From a checkpoint of a small CTC audio transcriber.
Data: trained on read English sentences (LibriTTS-R), 55.9 epochs.
Rows from block 2 of a small CTC audio transcriber, named by matrix and row number. Rows with one number belong to one channel. Each number is 128 + 24 x the weight over its row's rms, rounded and kept within 0 to 255. All counts start at 0.
After each channel's rows are labels from the 100 clips, of 14976, where the channel reaches its highest value: "strongest on" is what is common among them; "loudest band" is the band of the loudest frequency at the time of the peak. Only what is clearly more common there than usual is listed. The data: read English sentences (LibriTTS-R). In brackets: how many of the 100, against the usual share in percent.
# convs0: first width-11 conv, stride 2 (model.blocks.2.convs.0.weight, 160x128x11, each kernel summed), inputs 64-127
# convs1: second width-11 conv (model.blocks.2.convs.1.weight, 160x160x11, transposed, each kernel summed), outputs 54-107

convs0.11 [119 146 117 139  83 142 134  84 140 122 171 137 173 126 106 174 123 135 162  86 138 125 128 168  93 121 175 100 122  96 154  81 156 124 126 122 131 103 113  97 114 134 111 170 123 151 146 123 153 116 107 170 139 103 110  63 135 145 101  99 109 113 124  80]
convs1.11 [143 145 158 112 109 106 163  70 132 108 166 138 153 155 133 138 127 140 172 116 117 113 109 131 130 148 142 116 123 132 150  76 169 121 161  85 171 122 151 125 118 135 148  85  97 123 116 156  76 115 116 139 138 144]
strongest on: voice: male (79 vs 47.6)
loudest band: 250 to 500 Hz (32 vs 13.8)

convs0.146 [154 115 115 148 119 113  83 161 151 133 118 121 138 110 145 142 173 124 110 142 119 149 145 108 174  90 127 140 131 109 142 138 115 132 126 176  73 109 144  96 147 118 116 136 150 110 180 116 142 141 108 110  91 127  96 152 106 118 112 121 155  97 121  62]
convs1.146 [167 163 112 122 129 128 148 129 135 139 144 123 144 121 156 114 147 133 101 103  98 156 137 170 142 159 151  66 118 125 146 170 166 135 145 139 129 118 174 141 126 143 134 112 140 148 108 143 131 138 133 120 134 166]
strongest on: voice: female (88 vs 52.4)
loudest band: 4000 to 8000 Hz (65 vs 5.7)

convs0.69 [131 121 153 100 106 152 134 100 123 122 128 116 174 144 154 151  99 143 140 116 138 122 126 152 136  87 114 123 110 104 120 145 130 134 109  94 125 115 118 111 155 128 140 124 124 179 123 125 168 131 139 108 144  81 118 152 117 119  68 115  84  59 138 136]
convs1.69 [117  68  92 124 141 159  94 117 135 133 105  94 126 117 119 135 148  96 150 122 112  85 145 115  70 150 129 145 189 119 134  73 109 153 130 115 136 122 141 105 150 110 104  76 124  84 134 120 101 112 114 125  88 109]
strongest on: voice: male (81 vs 47.6); the word "we" (29 vs 4.4)
loudest band: 250 to 500 Hz (37 vs 13.8)

convs0.99 [150  97 154 131 129 166 108 147 135 120 158 130 112 131 201 159 137 114 183 106 122 112 111 134  92 101 126  93 126 145 131 122 148 183 111 127 132 106 129  94  98 130 107 149 132 109  89 158 147  68 104 146 106 105  97 124 116 111 123  72 132 122 166 133]
convs1.99 [126 150 130  98 123 113 139  77 152 162 119 111  63 141 105 173 119 153 146 113 173 119 148 145 136 143 146 140 120 112 144 142 116  88 120 143 110 114 133 115 100  97  96 101 125  75 158 122 106 141 139 102 130 100]
strongest on: voice: male (85 vs 47.6)
loudest band: 250 to 500 Hz (50 vs 13.8)

convs0.67 [155 163 136 139 156 116 146 130 132 134 105 126 135 101 132 105 127 136 136  95 166  93 127 111 102 149 146  93  96 113 126 123  71 170 148 105 132 131 125  81 144 115  72 144 153 125  85 151  85 125 133 128 106 152 170 137 115 128 112 115 116 154 121  91]
convs1.67 [147 153  95  98 157 113 125  98  68 143 166 124 168  88 139 144 106 105 166 115 126 113 134 142 165 136 147  98  70 147 134  77 123 153 118 138 130 127 107 113 166 140 153 114 127 137 101 119 146 133 119 124 128  97]
strongest on: voice: male (82 vs 47.6)
loudest band: 250 to 500 Hz (76 vs 13.8)

convs0.62 [114 132 107 202  93 120 103 128 130 111 124 111 102 107 159 155  91 116 130 125 137 115 135 129 136 137 121  89 129 100 129 101 128 141 148 117 119 160  94 122 128 109 118 124 103 124 156 143 149 116 134 127  72 121 124 141 109 114 137 167 149 142 133 126]
convs1.62 [170 113 134 140 116 150 112 118 128 120 112 113 126 151 101 133 115 129  92 171 129 101  96 172 135 145 133 143 123 157 144 209  96 140  95 133 140  97 137 132 153 126  94  85 144  86  96 112 162 119 110 151  93 171]
strongest on: voice: female (80 vs 52.4)
loudest band: 4000 to 8000 Hz (43 vs 5.7)

convs0.119 [ 97 107 124 130 126 142 122  87  74 101  91 128 172 132 136 113  96 103 101 128 100 140 114 124 111 118 118 165 144 110 114  92 112 116 105 106 105 122 126  55 157 121 196 117  81 131 134 144  96 133 119 125 124 153 121 119 150 134 122 145 133 174 184 122]
convs1.119 [106 141 128 114 126 127 119 136  97 116  95 159 142 149 168 181 119 115 112 107 142 105 130 137 161 142 179 151 138 129 106 137 112  79  84  74 117 127 203 139  94 158 112 156 132 132  92 112 118 166 127 117 124  72]
strongest on: the word "but" (25 vs 9.4)
loudest band: 250 to 500 Hz (33 vs 13.8); 500 to 1000 Hz (27 vs 6.7)

convs0.29 [ 81 129 106 135 113 122 108 126 118 114 117 117 147 101 128 155 128 127 148 104 129 135 178 117  95 137 147 163 139  97 148  77 119 158 148 118  95 103 127 118 125 101  99 131 117 134 114 124 115 114 103 130 124 149 116 103 144 130 176  89 175 140 105 180]
convs1.29 [163 141 176 108 141  93 143 155 169 132 141  93 143 123 108  96 123 139  94  57 129 112 128 157 138 149 116 109 129 179 116 108 161 115 120 140 132 130 113 104 143 121 127 147 148 149  94 130 151 152 140 160  96 141]
strongest on: voice: female (83 vs 52.4)
loudest band: 4000 to 8000 Hz (88 vs 5.7)

convs0.77 [112 105 150 102 131 127 109 123 125 124 116  99  72 112 164 130 138 143 106 152  92 126 124 148 159 159 116 164 128 100  97 124 122 140 140 115 133 120  97 107 146  96 113 103 156 176 105 121 113 141  79 103  71 143 143 138 107 116 123 118 127 133 135 109]
convs1.77 [121  99 134 160 120 138 104  71 107 117 138 141 146 131 140 119 171 186 146 141 121  96 130 154 145 141  88 132  87 133 110 104 152 126 100 136 109 121 114  96 165 130  98 142  74 130 112 111 151  99 141 138 146 154]
strongest on: voice: female (89 vs 52.4)
loudest band: 250 to 500 Hz (37 vs 13.8)

convs0.89 [118 113 105 128 138 115 156 121 134 106  94 134 161 142 121 115 104 131 125 125 174 123 115 134 104 120 114 104  88 154 102 125 139 142 126 137 131 146 130 154 128 121  83 115 163 132 107 138 143  91 107  92 130 117 147 147 106 115 104 102  77 120 161 164]
convs1.89 [ 91 124  99 104 138  97 125 107 136  85 123 128  97 125 171 118 128 121 109  99 126 111 152 112 155 139 135  89 128 188 108 120 120  98 139 130 118 160 116 153 111 147 102 166 107 132 118 163 120 161 163 146  68 106]
strongest on: voice: female (98 vs 52.4)
loudest band: 250 to 500 Hz (58 vs 13.8)

convs0.61 [101 122 103 117 124 128 159 121 133 153 120 123 166  97  83 124 112 119 151 183 148  94 111 155  71 114  93 170 137 116 129 103 137 125 151  92 147 153 145  94 145 129 147 131 119 141 158 150 145 149 118 136  67 126 116 110  99 135  81 119 103 115 174 137]
convs1.61 [108 124  76 150 101 125 103 106 141 157 116 109 138 141  92 148 132 131 134 157 156 113 148 123 144 138 138 116 101 137  66 135 140 134  85 100 126 121 108 101 107 115 115 151 133 176 155 146  94 169 154 169 144 165]
strongest on: voice: male (81 vs 47.6)
loudest band: 250 to 500 Hz (31 vs 13.8)

convs0.144 [114 116 134 125 126 156 113 129 136 115  87  85 103 106 120 130 101 107 106 143  91  82 135 145 126 142 108 181  82 113 153 155 119 100 115 144 164 112 107 104 140 102 138 110 105 113  71 155 133 147  98 113 125 155 127 146  95 120 133 121 162 167 102 135]
convs1.144 [ 99 122 176 155 147 123 129 101 132 117 138 117  99 137 172  95 127 141 133 111 134 108 130 114 114 137  94 164 147 154 134 145 104 165 130  93  78 122 108 166 134 133 141 136 107 142 155 119 127 120 143 118 143 131]
strongest on: the word "was" (40 vs 15.2)
loudest band: 250 to 500 Hz (66 vs 13.8)

convs0.98 [ 91 143 109 157  91 122  70 107 148  93 119 122 116 141 103 118 128 117 122 132 128 125 168 135 129 105 153 148  94 118 111 122  97 102 129 166 135 140 115 100 106 113 140  83 125 113 142 176 170 146  83 102 127 121 132 117 124  88  79 120 139 111 134 118]
convs1.98 [ 85  62 141 145 106 133  75 118 131 101 115 110 100 169 161 108 162 167 111 117 107 142 109  86 105 120  90 130 118  95 109 157 136 160  97 155  77 143 114 152 128 128 138 128  82 105  92 124 116 121 162 120 141 111]
strongest on: the word "you" (39 vs 14.4)
loudest band: 250 to 500 Hz (44 vs 13.8)

convs0.12 [141 126 125  96 124 119 177 184 117 170 128 122  87 116 149 146 112 119 119 111 156 137 102 153 119 142 110 144 104 124 121 139 132 124 101 114 121 135 116  98 125 107 135 112 116 114 180 147 110 121 156 114 126 124 120 113 115  99 124 138 124 154 102 164]
convs1.12 [133  96 109 170 156 141 112 114 166 156 104 137 116 141 148 151 117  95 130 143 119 133  82 104 130  88 123  99 114 123 151 143 110 148 116 128  91  89 119 121 158 139 160 128 126 133 153 111 114 108 124 133 102 141]
strongest on: the word "is" (26 vs 10.5)
loudest band: 4000 to 8000 Hz (36 vs 5.7)

convs0.131 [138 177 143 101 127 174 155  91 120 148 149 150 138 101 118 151 141 112 110 109 122  95 114 137 122 105  98  84 106 135 143 134 108 143  85 148 150 134  85  98 106 104  99 140 154 146 132 116 164 135 128 160 146 111 144  91 128 123  81  78 150 117 127 122]
convs1.131 [105 150 188 140 149  85 148 131 128 135 139 105 174 137 109 168  96 167 108 132 130 131  82 133 137 125 163 162  66 134 110 148 178 130 148 132 136 123  89 125 148 146 109  96 133 159 114 170 124 161 124 105 134 147]
strongest on: voice: male (90 vs 47.6)
loudest band: 250 to 500 Hz (31 vs 13.8)

convs0.48 [ 97 114 117 126 115 134  90 131 110 113  83  72 113 138 140 132 134 154 123 110 126 159 115 108 177 129 124 119  86 115 139 105 159 102 118  95 116 129 135 152 107 125 127 109 124 142 152 133  98 138 123 101 114  86  99  85  83 178 123 148 149 126 120 120]
convs1.48 [ 81 135 135 142 124 112 102 100 124  88 172 114  96  87  78  74  95 126 104 162  97 118 110  71 103 149 102 137 180 149 105 103 108 139 123 105 123  88  98 132  99  88 137 127  88 126 112  80 142  96  93 129 132 131]
strongest on: voice: female (90 vs 52.4)
loudest band: 500 to 1000 Hz (65 vs 6.7)

convs0.28 [ 96 117 107 122 100 189 121 120 109 131  89 111 126 148 145 137 121 120 119 149  59 154 111 141 142 127 107 161 120 106 156 142 143 112 137 116 155  97 144 120 117 101 152 128 144  96 100 102  70 118 140  80  98 148 160 106  90 145 116 108 100 125 111 114]
convs1.28 [136 109 131 168 135 129 109 136 142 116 101 142 158 140 154  88 122 110  95 124 144 152 163 116 102 157 129 133 158 103 139 137 113 134  93 127 115 129 144 140 115 130 128 198 152 118 107  86 138 132  98 148 128 135]
strongest on: voice: female (90 vs 52.4)
loudest band: 500 to 1000 Hz (74 vs 6.7)

convs0.76 [150 151 112 118 113 122 154 160  85  88 142 146 162 116 144  91 108 146 106  83 141 149 119 127  95  75 131 103 144  88 129 158 125 150 128 120 123  76 129 128 139 135 127 128 112 120 150 148 118 162 127 128 124 109 109 115 104 130 113 111 124 158 133 116]
convs1.76 [148 189 121 134 115 119 117 115 117 144  94 165 128 158 123 113  96 104 112  97  75 111 138 117 133  90  82 157  77 168 159  90 159 128  91 121 139 129 126 114 118 143 139 141 142  96 129 105 128 162 124 127 113 132]
strongest on: voice: female (89 vs 52.4)
loudest band: 500 to 1000 Hz (33 vs 6.7)

convs0.136 [128 112 119 122 150 142 137 132 161 131 120 153 127 152  81 152  96 131 136 143 114  92 130 112  96 154 128 142  97 129 177 127 140 159 151  80 131 109  65  95 118  96 125 105 126 146 143 103 105 136  99 125 116 139 179  82 122 114 125 115  87 134 106 120]
convs1.136 [128 140 146 168 146 122 132 135  99 140 149  95 128 156 160 116 103  86 129 135  75 128 146 129 133 172 117 164 139 136 134 105 118 140  89  68 133 118 137 115 107 126 137 122  78 148 115 102 149  96 100  86 124 139]
strongest on: the word "was" (37 vs 15.2)
loudest band: 4000 to 8000 Hz (29 vs 5.7)

convs0.17 [126 129 136 114 135 162 107 126 151  99 124 113 118 141 111 119 103 115 102 125 139 141 169 153 182 108 124 107 153 139 130 155 152 134 148 167 145  93 136 135 115 114 122 182 105 132 168 140 127 127 150 138 117 141 132 148 125 140 101 109 107  96  99 123]
convs1.17 [ 98 128 103 158 108 156 201 142 114 148 111  99 149  98 139 113 103 133  92  87 133 127 146 102 112 170 149 153 145 133 124 172 136  87 130 112 151 105 157  99 123 111 128 118  96 138 116 129 144 102 169 126 121 122]
strongest on: the word "i" (42 vs 20.8)
loudest band: 4000 to 8000 Hz (50 vs 5.7)

convs0.90 [ 86 142 167 132 137 168 137 127 121  94 108  70 133 123  84 128 135 134 120 108 123 128 118 155 139  96 107  99 118 156 124 130 117 188 141 113 155 135 116 114 102  60 136 103 164 123 127 108  93 147 144 129 122 147 174 162 126 156 125 107 105 128 109  91]
convs1.90 [118  88 151 141 123 123 130 122 127 146 131 160 117  96 130 141 130 104 143 103 136 138 157 137 133 144 163 111 152 115  75 178 162 145 129 102 119 127 136 124 124 158 103 147 107 133 131  38 105 126 128 119 138 143]
strongest on: the word "to" (63 vs 29.6)
loudest band: 250 to 500 Hz (32 vs 13.8)

convs0.80 [112 165 115 151 113 108 164 144 118 104 124 166 150 139 135 126  91 124 130 119 174 140 119 129  54 130 100 121 126 152 137 122 139 103 133 127 148 126  80 148 138  95 167 111 113 155 149 138 140 173 133 151 132 100 140 111 120 115 185 127 114 119 137  86]
convs1.80 [124 142 156 146 109 156 165 141 145 147  99 128 126 150 127 118 130 141 142 134 153 143 117 131 136 121 122 118 111 110 118 170 146 126 137 128  89 107 104 127 169 106 140 184 128 153 138 122 120 105 121 123 155 113]
strongest on: voice: male (97 vs 47.6)
loudest band: 250 to 500 Hz (64 vs 13.8)

convs0.55 [ 94 133 115 123 157 163 119 165 105 115 159  80 121 156 120 177  77 117 125 146 127 149 149 134 109 140 115 142 154 112 119 149 121 153 115 129 150 132 127  95 123  99  99 146 147 130 110 141 164 114 114  75 145 156  93 135  91 154 134 108 107 168 155 141]
convs1.55 [129 155 116 126 110 119  90 168 113 110 170 126 125 130 109 101 115 158 126  86 108  93 164 128 107 119  89 148  97 186 126  93 133 122 107 128 129 125  99 137 155 102 137 125 143 114 103 118  84  81 141 115 127 147]
strongest on: voice: male (76 vs 47.6)
loudest band: 4000 to 8000 Hz (58 vs 5.7)