config = dict(
    vocab_size=32,
    kernel_size=11,
    optimizer='soap',
    beta2=0.999,
    adamw_lr_other_params=0.0029,
    lr_schedule='cosine',
    adamw_weight_decay_other_params=0,
)
Rows from block 7, named by matrix and row number. Rows with one number belong to one channel. Each number is 500 + 25 x the weight over its row's rms, rounded and kept within 0 to 999. All counts start at 0. Numbers have three digits each. After the name is the row's rms in percent of the matrix's.
# convs0: first width-11 conv (model.blocks.7.convs.0.weight, 192x192x11), inputs 96-107, a 11 kernel for each
# convs1: second width-11 conv (model.blocks.7.convs.1.weight, 192x192x11, transposed), outputs 96-107, a 11 kernel for each
convs0.41 119:475492493502480516462508522494495517464527500484491480521492497472503466483444481481496483529496529501464506485526525464479538481506510505511499500506433507499529518477480511466477521512530470488542494483541480515491525527520509518456497503503498513515510529483497503466499514512442513494541501543501522531511488530423486538489508482524457469498520454514499491479504510483505472495488502502480508
convs1.41 118:498532514455526468506464502469509507491515454504504534513495498467468480520511467523487463493480475475482466520476482509494531512498509478497477466519502511515509485506489508489507486512559509508510487465469522514509495509517522494504481473482502518494469486489475492490490469504498467521482510523528466499484504528484541490541504524495472507496509511498475536484509505460442498479482454520508506
convs0.42 096:493468507529511494513485478505536469471481508479540473509491474441480498490476497547508479494517468474505489511512464530448506509485489461506475493523478481497478454525559525502503516448465492472516499441548475476470479543490492510536487512496492504530529504502475508492498497491462495475526461487472477474467481492535494518464465508454465478480507463501487520492481489525479518488528475529487482
convs1.42 098:484483545502506492473526515520489508527508454464484479489537503503528509482489504494499503517504473449510538479466512480505480483459505505526514532518523516484506518463472493518495485497522472478476494496539495488481471486512560517523484472500493488516478496525486551506535502480492477488497511484492521508479450477489523541492505521496478526518504494495493485508491508465500489490523483471502494
convs0.43 098:496494494498455463464540522494506498508477471464506487497532523497532556547536469461506527531549518500522500522472520558529473509488487510504502535536486520506503498476462475487517486506508506522488551503520478491520497512485474471495498505504513510508473486525515499507532530529502457474496520561518530505518553560500477465493469527505514504478515507488503508500509466480544479513515491492482495
convs1.43 096:493479516517496512462451491474456529498463500501498511471500503486475482472486498510552529521470496514491539554545470461548497459511506540528524455448496506448520494571519513509488508472509501507466483473517497470447497487481508526510537514466501526508482488472546489494561513521541508508496474499489470486506487454534518549532496502493502482526516514517524505501514497517509475461495511498508505
convs0.44 100:482472488505503487505472490504498509502474517494551507455550486490457470491508534467499457514501466535534482507491496510548503485491516542459513485523493501550474499472503541525476543468512519472479516522539485508512465481508483479441476463491487494499499456491491539526517502551484497477501504446507500466500505503534436484526524527528492485473494474452520495453484539504534478461540525482504490
convs1.44 102:509482506506517463465496511559570531507517479541533465508547508489490518493481490523506511495537521489450494508490524512461522505468482523503486476491508469496497505513491494521481507492469469510481514524454491533469491472448480523517504477489517506441501522492508519520536503508503485469514492540509495516552530491474534521518522511471470549511486507502476523493471524496520501506477476478522500
convs0.45 103:483509517506521531512495548489477470493499529461500529482485488494506485458535494464483487467495521534499479515533459495553482486505501482454505508475479523506476477433486477482536501491484485454483476519504479497502492502507512498433467540496488477502520518485488536528487467489482514470488512504492484451500491498483515489466509509497468509525534514514552516473470503499553491525475479511496543
convs1.45 105:463479507497492511527505493487525504505516485489489491460477528492536488476487531493501524522524525466548519485472524510514493527468486498516507493510484495526468511456483477536509519477467471518518487472449498445501474487491529503545530486506515498451486535541493569538475450529497470437473505486492518496510462498501475524483497491482500475479497498511496526499515509499528535479528451505498462
convs0.46 101:487442492495475503482534496498491503497487482511480486485484513475523458477505521462521542515525530496496515468487512490500475495484523463490466477500515553493516516475498456514498527476555534501495468483509492481487524483512506550486493468543529494526512501518512508495518501465471506537456512507457496538435509525510534477514534435510495512510499500488498497472479461483479489505479475505563522
convs1.46 101:497527516489516486456485482466478501514487490473511493481546503484541479499451470512496509533486439478492485459476499470516523494521506494503455540470453487482523508478506497434490495491521504571527501508469506480477497498520501537457516513490503468476549517509531470487497514495510496500518540491515538516504490461502507534510500471508549533473504430502510530530502509493496456454516528512475490
convs0.47 099:533474536562495462474479505485497499481463501531498492466497491543498471500483528532565494457439442511495486480499489467513469471514481483455548537523532525514498507503496530498505482501501463484506503462477491507481504519516509474484544527495539571499511509507468483507467516496493559557563503502549525486534447506443521512500509512485510473478512503501478487454465477483516499471507509512518492
convs1.47 100:460495524487545484510525519468518462499501542520520483501539457496509504511466461470493513495498507479517495511479516546458489466483484504524479471528511469479473481486511506472480475491491504475531504488530523527517472527487482486516516506538472483457478455487521492472465494497502495498502491483558471486509553475481462478489516549521529472477508503512467517474483504503498484493486517460537529
convs0.48 102:459493515502516494507512488495491461489503486523518485512499546521519478491483558496466470498501552498495508461475497525556496473485497476472552497534480485543471501519483480492496505499496488485474499474449470476473515515509469487469487570548497509481515496493449485463504462496522493485521480508502485485505525450508488474538488527506492480531512504473549489455479536491494446480489472508462451
convs1.48 100:497502507521523488529530531485486517487484464549486471519490523532498502517489520477477517469523531475509499454503474484457485530509505518498462516486524502509482506474474506523494482535520499537471492499529474541535527529487489486479470494466495456496538506511558475509496496472471524525485550533514482528468495481495523519518474466504499534513476494547526525478524529483493476501522474517481478
convs0.49 099:537523476494492490488500521497492449469471560485515532478516498479430542534482527490507477499481498516469485521455481467468495507535460480513495528491481534484501470482522510524487498465466465486514542490547583502538509523513517506482529498506468514497559523527515545530493482495513517514471540507476535500470516542536538511482529499509503514543499512477497477547534535495547477506505534471515476
convs1.49 098:502535512499528493547494522517474475503485525517491530501526514502478490503531511492501498450519501494504494528517494520542512511529507471510453507501476528472532490440508541493461498504486470482472460488496486510485496499473491547502524512479533527501493441536493482457507528500528460514493490506524458496486479459510534478478553491477533498493460493509507513495487503501477476519510508490517464
convs0.50 101:502501510508525520487480513507522518503501468504469498484485512527498484490504470494463533460433523509501479485503523472477489523509479473509522487449481457505458526489526445482526500431441473507483536528513510477494525488525499516524505517465484487450477485501504516541495501514486478459459466496492522478525552515507503513460486536538497491471485500462540487478519492453491481494504496497463533
convs1.50 098:498517498486481475495503483484473505543480464476448461458438467513487478476477483434481468480485514514538474480528534461474455467520526468520484470478491498488493452510477458506503517523480484515507570471455515541525499503489487476517490461500509512501527492473463476526471520475500491526515466505485501523504496467445551516543467522527517475468521495514489507510469516468514530495492482455445442
convs0.51 098:517563475569516522486497553480503477442459506529497485516512482447508520491536513532480477522487488485526520502479516502499480487477537481481516492517497474527519516452531482555474480513499458477455446477468487459485508508513457470473467465486540515569512502505494506504495455532480535521501507490495500451547543484484459467544499519548457520484496490505487469472492543534483508507490507489471530
convs1.51 099:480532500504545490516504515469529508493484541509477498475503498477481500519465525475464476473493524540485495512474474473472493472494452480493472446510518505477525505516539498479577530541512508499520523471510489446486486465555477440493498477497462506508552515497436471477516502534512478539473466508469480480470540540477440523495519485484515509450521472498480504502465510508505493495512467456521459
convs0.52 094:516492521478512479479506519488480497473515503465521481488547487494553555539540565491512504507466458534500491510524494468486479460531547494499502537539524498509495478481521509482490509513482533531495493483504494503512501520492483481512480479467526504501477515520516467516472526493475490530531490530512505504496501507427488488471489542471518484518471445437518509449532472485525463498493557498480467
convs1.52 094:481494537512537527484511498464467517511517509499490559516494465539543494524500496496521513465505456495505501516501498523472512538494539541512500498512498512528478482503490483489486472528504552473516469499504530507517455470503463528541519538498487467498527492492464453548508538521516529487509488505502496472491536577499545488505502538477473505522507459481509535505541537494471461516499479497488504
convs0.53 098:537538485505513523540486506471497468528519498505480580560519489475476491477561496471455463552518527513507479524486455490495585469501488486501539488551527522568498475457471521528499497524514497549477488491533502509503520528515533500514579487505487474532478504505485543509527513525499495513493511503529502516493532495514453486502514507505557550529540523495497534516537531505540518485493476536468495
convs1.53 099:556533464479480543513461485488494543492470498472487466524471499548519519483498489462520489502503466498499487557509542530500456507490473497448468466519499427518483510486548487498483487508483458489509473497478475437496498497467557532502516467474481499468489477519540472479514523473500486473497450467529508506483510494529479501488471510476488520508469503457497543510507474455461516480492508532497462
convs0.54 098:557492486484510508478480484505495505495536517514531478504496499536490465464482482481489508466492502470495543513499474485459522499531571480528548479527557519502490478511547483499503469483532500541500511484485498471467490497446469466517496497489469479507539443491479470514452497498545534467489472482484472500505486510516517498475482511474465488541488529479484496472461526516484522461477554498462509
convs1.54 098:495489547491467504531503482472513517505513526452516524487467478498487502491475488535526508504471506492478482505509473534510529505508522502476533544462481491523480460485461507494455536541531475468511456517508475522520446503508489491511475486501510520467473512519500465501488536503457473514509489509471474464505496479494439496494467528508506515525536512549487459522491491495511488454514475489464497
convs0.55 103:433465460519477465468524504531477500531474493484472496493524512479488490469525496501509500512521536507507515487515486508469476481476501514520487474496505524480492511504460479499469491477464503526533508498498505491500508527473486523524501520512471499482515506495491502481515491482533504486516458510501535467499496487487473493516476500494518503493498501482444523525512495450536547489509437547487519
convs1.55 106:497471492533526494455465509485501510486498512524529510518466497506500521506504508498425514507486500494483483496503514478471452508486491510466455512518490534461480552490505497481503485491496498526499519501545470489502475495527526448483503472502502519506517502483521484526510505519473475549504533515519509481501527516498535525535485451501508482491483495505489442507499533515493452508439524509501503
convs0.56 102:484505513497468473530485468529472504479461535526542495523559494490489484540482515498527506480487492496561507481486528491493503471521478508518483458509515528526575501502460500515535472488509512514490473510507472488427494474521544531505519531536536471490492506473509528478491520549507544491478513523471470512524508492516543474510502512529488535498522497482531520542475532520482480526525476464503489
convs1.56 102:518508488499460520483485492516551516461484474511540501498467462480493472507515514533490487486508477453450499500506512500480537511511485491526511498485477505470510478515492511512483513506519444508511512514481544489473489497527500520432529485480530504548497502502471469501515518506476533508489540541496480509467496502516484485497500457511557509541544517500463501478533489450511432488496521476501505
convs0.57 099:484506518471524519496540474536475482504484511488472487513552534470501459479498541447490493514603531502466479491501485523493493478483498481480511504517535470498509510483497522476510510532478511535524502478529526465534498543541473544473539512505468510502519505525481525535494510532529501510503482509473537523506463483432478457478514475493505457548487472477489509545489497479504513474472540483521476
convs1.57 099:505453515520510437529493462485476524519504520501530520490493465491487520511536551505475526492501465501493479490517503529481483463483489477457459483546462479514480521498504482532463480438511515489519474455475520495514501492540525520491544510481494489507464498467512551518496513551545504564519486491483549475502479499557513506482511466486513468539507493470515493543491501503514519476501501480455530
convs0.58 096:466504534562492474502482514503488498534450500511519488522480494474467454470448540524513507482492534457488527504506496517562521485471532472493467510495544503505509535485491492511483509513496523525473484493505507489514525504523534484483481441494489467489488494480529459495500544519495527501471473489462501469473459483507517518501513495549478477500469543549507468510458511580467459543538527487498469
convs1.58 097:543502496494495462529497472512495446508502500494495535525522490530550541523503471513462493485472507507486514481547537483532486481499503506464491492513478427528482516496490480492544546534539525482518501526458487511457477506484456544505527500492465559503491484481497481534460467533504485494485491538508501509490504501502454464503497473501501511549513536501519495497518501497527510470489484533535578
convs0.59 101:462525520536544512529494502491492504488515484536536468497545504458522472515520460465485530491521523497514475551467485509498534490468497533504511502520468471491461442481513496524489492526550507510536535487485490476476543494479487512539526504504491489495478498495516512535513498489480560503479521490482454528501536525500484496532471508489526498506482465471480464468473508542437481504523508491535493
convs1.59 104:458517523514475483524533473472491517467497465487521465484490518534518505505487474473515526505487502546497426472510516478487535493483517518508500450490483470477546516471475445484494477523480496493452555499522473503488473502445495515493486507483496507502488492497510476505521438474485499495524490507501496500510483468519520477492496478512478442488473490500465517469512450520486453496509562488487492
convs0.60 099:488496483519499470525548495552497524514513537549510513458534509524462469525463483542492487512521507482523510491489542526505480472520485479517506523520530523487531462526495515484495529481481525479505497526540523494496510515520489461482471520518497495514465500508494497458503509503529520481462496494494516455498522475565491530501480487458481482537471509506531523530514503477478491508493511442546508
convs1.60 100:511508515512544531529487533512537462488469519461499513457474541513487515495502487495503510497527529503531492495513516495462469525500493522492486481522485489496479517446499505519516491501528529495495495498477497502504456510509470515497508510498472501473515500478495513535521516513491465489550504563473501484512528504494506542502499505450503503490460488501522519474502518526509484482500484496487550
convs0.61 098:539536517502504490462465495549504501518524515531513543448532497514491508480507548484515465482542516522537516495484496490516471512466514500484487490515495496490467493508506481536505529526502495546516526543492492502488513446446462466499491546531567502486467565519528506511450497494491477493441479475526531476504509491509449485519492518513531498512515481523526521500518553463511497516534469481504479
convs1.61 100:460440467512486529510500489458480492517465481528500499463528475538535501471508503498513497523518495449456484566459560513501531492502491485441487500491484514525495500487476514542460508483504526541535480538463521484499498490500507489530517484500500503488500516524472498506479503491540531493477479500507497466512529513480492495507476526446526542484501507483523459485490483489520529463476530546475463
convs0.62 099:504483531546527553520505493511491510517475513507505511423509465492513477566499424502523481477500513444489485511493474505530471458470513453505471527481505492481477482504490456511528483493509503464514500495534511514518502477457498473503516469534483475477515522529508536480535481497516499508506548472428445520524489515494483474518541506497496496487529523511472495491499495500491478513481532485517462
convs1.62 096:464497486481506458458480504533530471507437495487502532482469508480494506490501531481518538511539506552481512518542492445468498514489511511507487499501524520505460499558472459527493496505486512486514495532480490503484474497489525499502492488489485508505520524499503463525466529488494512501501501510490528493490483482508492517525514510479463521484471535478532559515485504473526501474497461529462532
convs0.63 102:494468513500467517488494517439481489502495424494502506491485507509476492494461478507453498448472483470492471513495517495551545481477521498508523474497497481514509508471492494489506507462486503509501519474477480476490497481530501522493515506523498424489510492459553511531504524555503544518517520517534524507479507496507551503546480510486479500452486504554532530528489485505517442574533505503483496
convs1.63 102:514520472519535509498440522507464573492518494505511467467485518502471498517522504480480479464459529531520471506527499519504499467458503509470524504489471513495558514488524475498472505485503471507512478510470509550539453451484487522488484504508500468528495498494436476482529511512486468531485476480483495535487517490512551524482490460522481527509532472550488493505517512479501507489490485472457505
convs0.64 106:480501527529538477470529464517483537494546503516505457474492442465498462465504514478525492550495487549496523468525476482512583522508496515503490471510488502511499474496491469481520483444458467505509528478497501492481485499520513483513490430534498492522503534484502507462544454482496557509497463543547477518514491488455503487479508532553450473516510510531522522456500524478516500531533390523500478
convs1.64 107:521486499507511538465500513526531467480491478449463480460509489469470477446510495426521505501506489489494484491539498472486521530459555486493469467483500499464506512535513492467509477515467525510520508497492472494536526496519484489537498530484495539511437503503480527543492510460513514493461495481478507468460508528466506517446511489470514478511465469523529512491507532497507483497524519495494493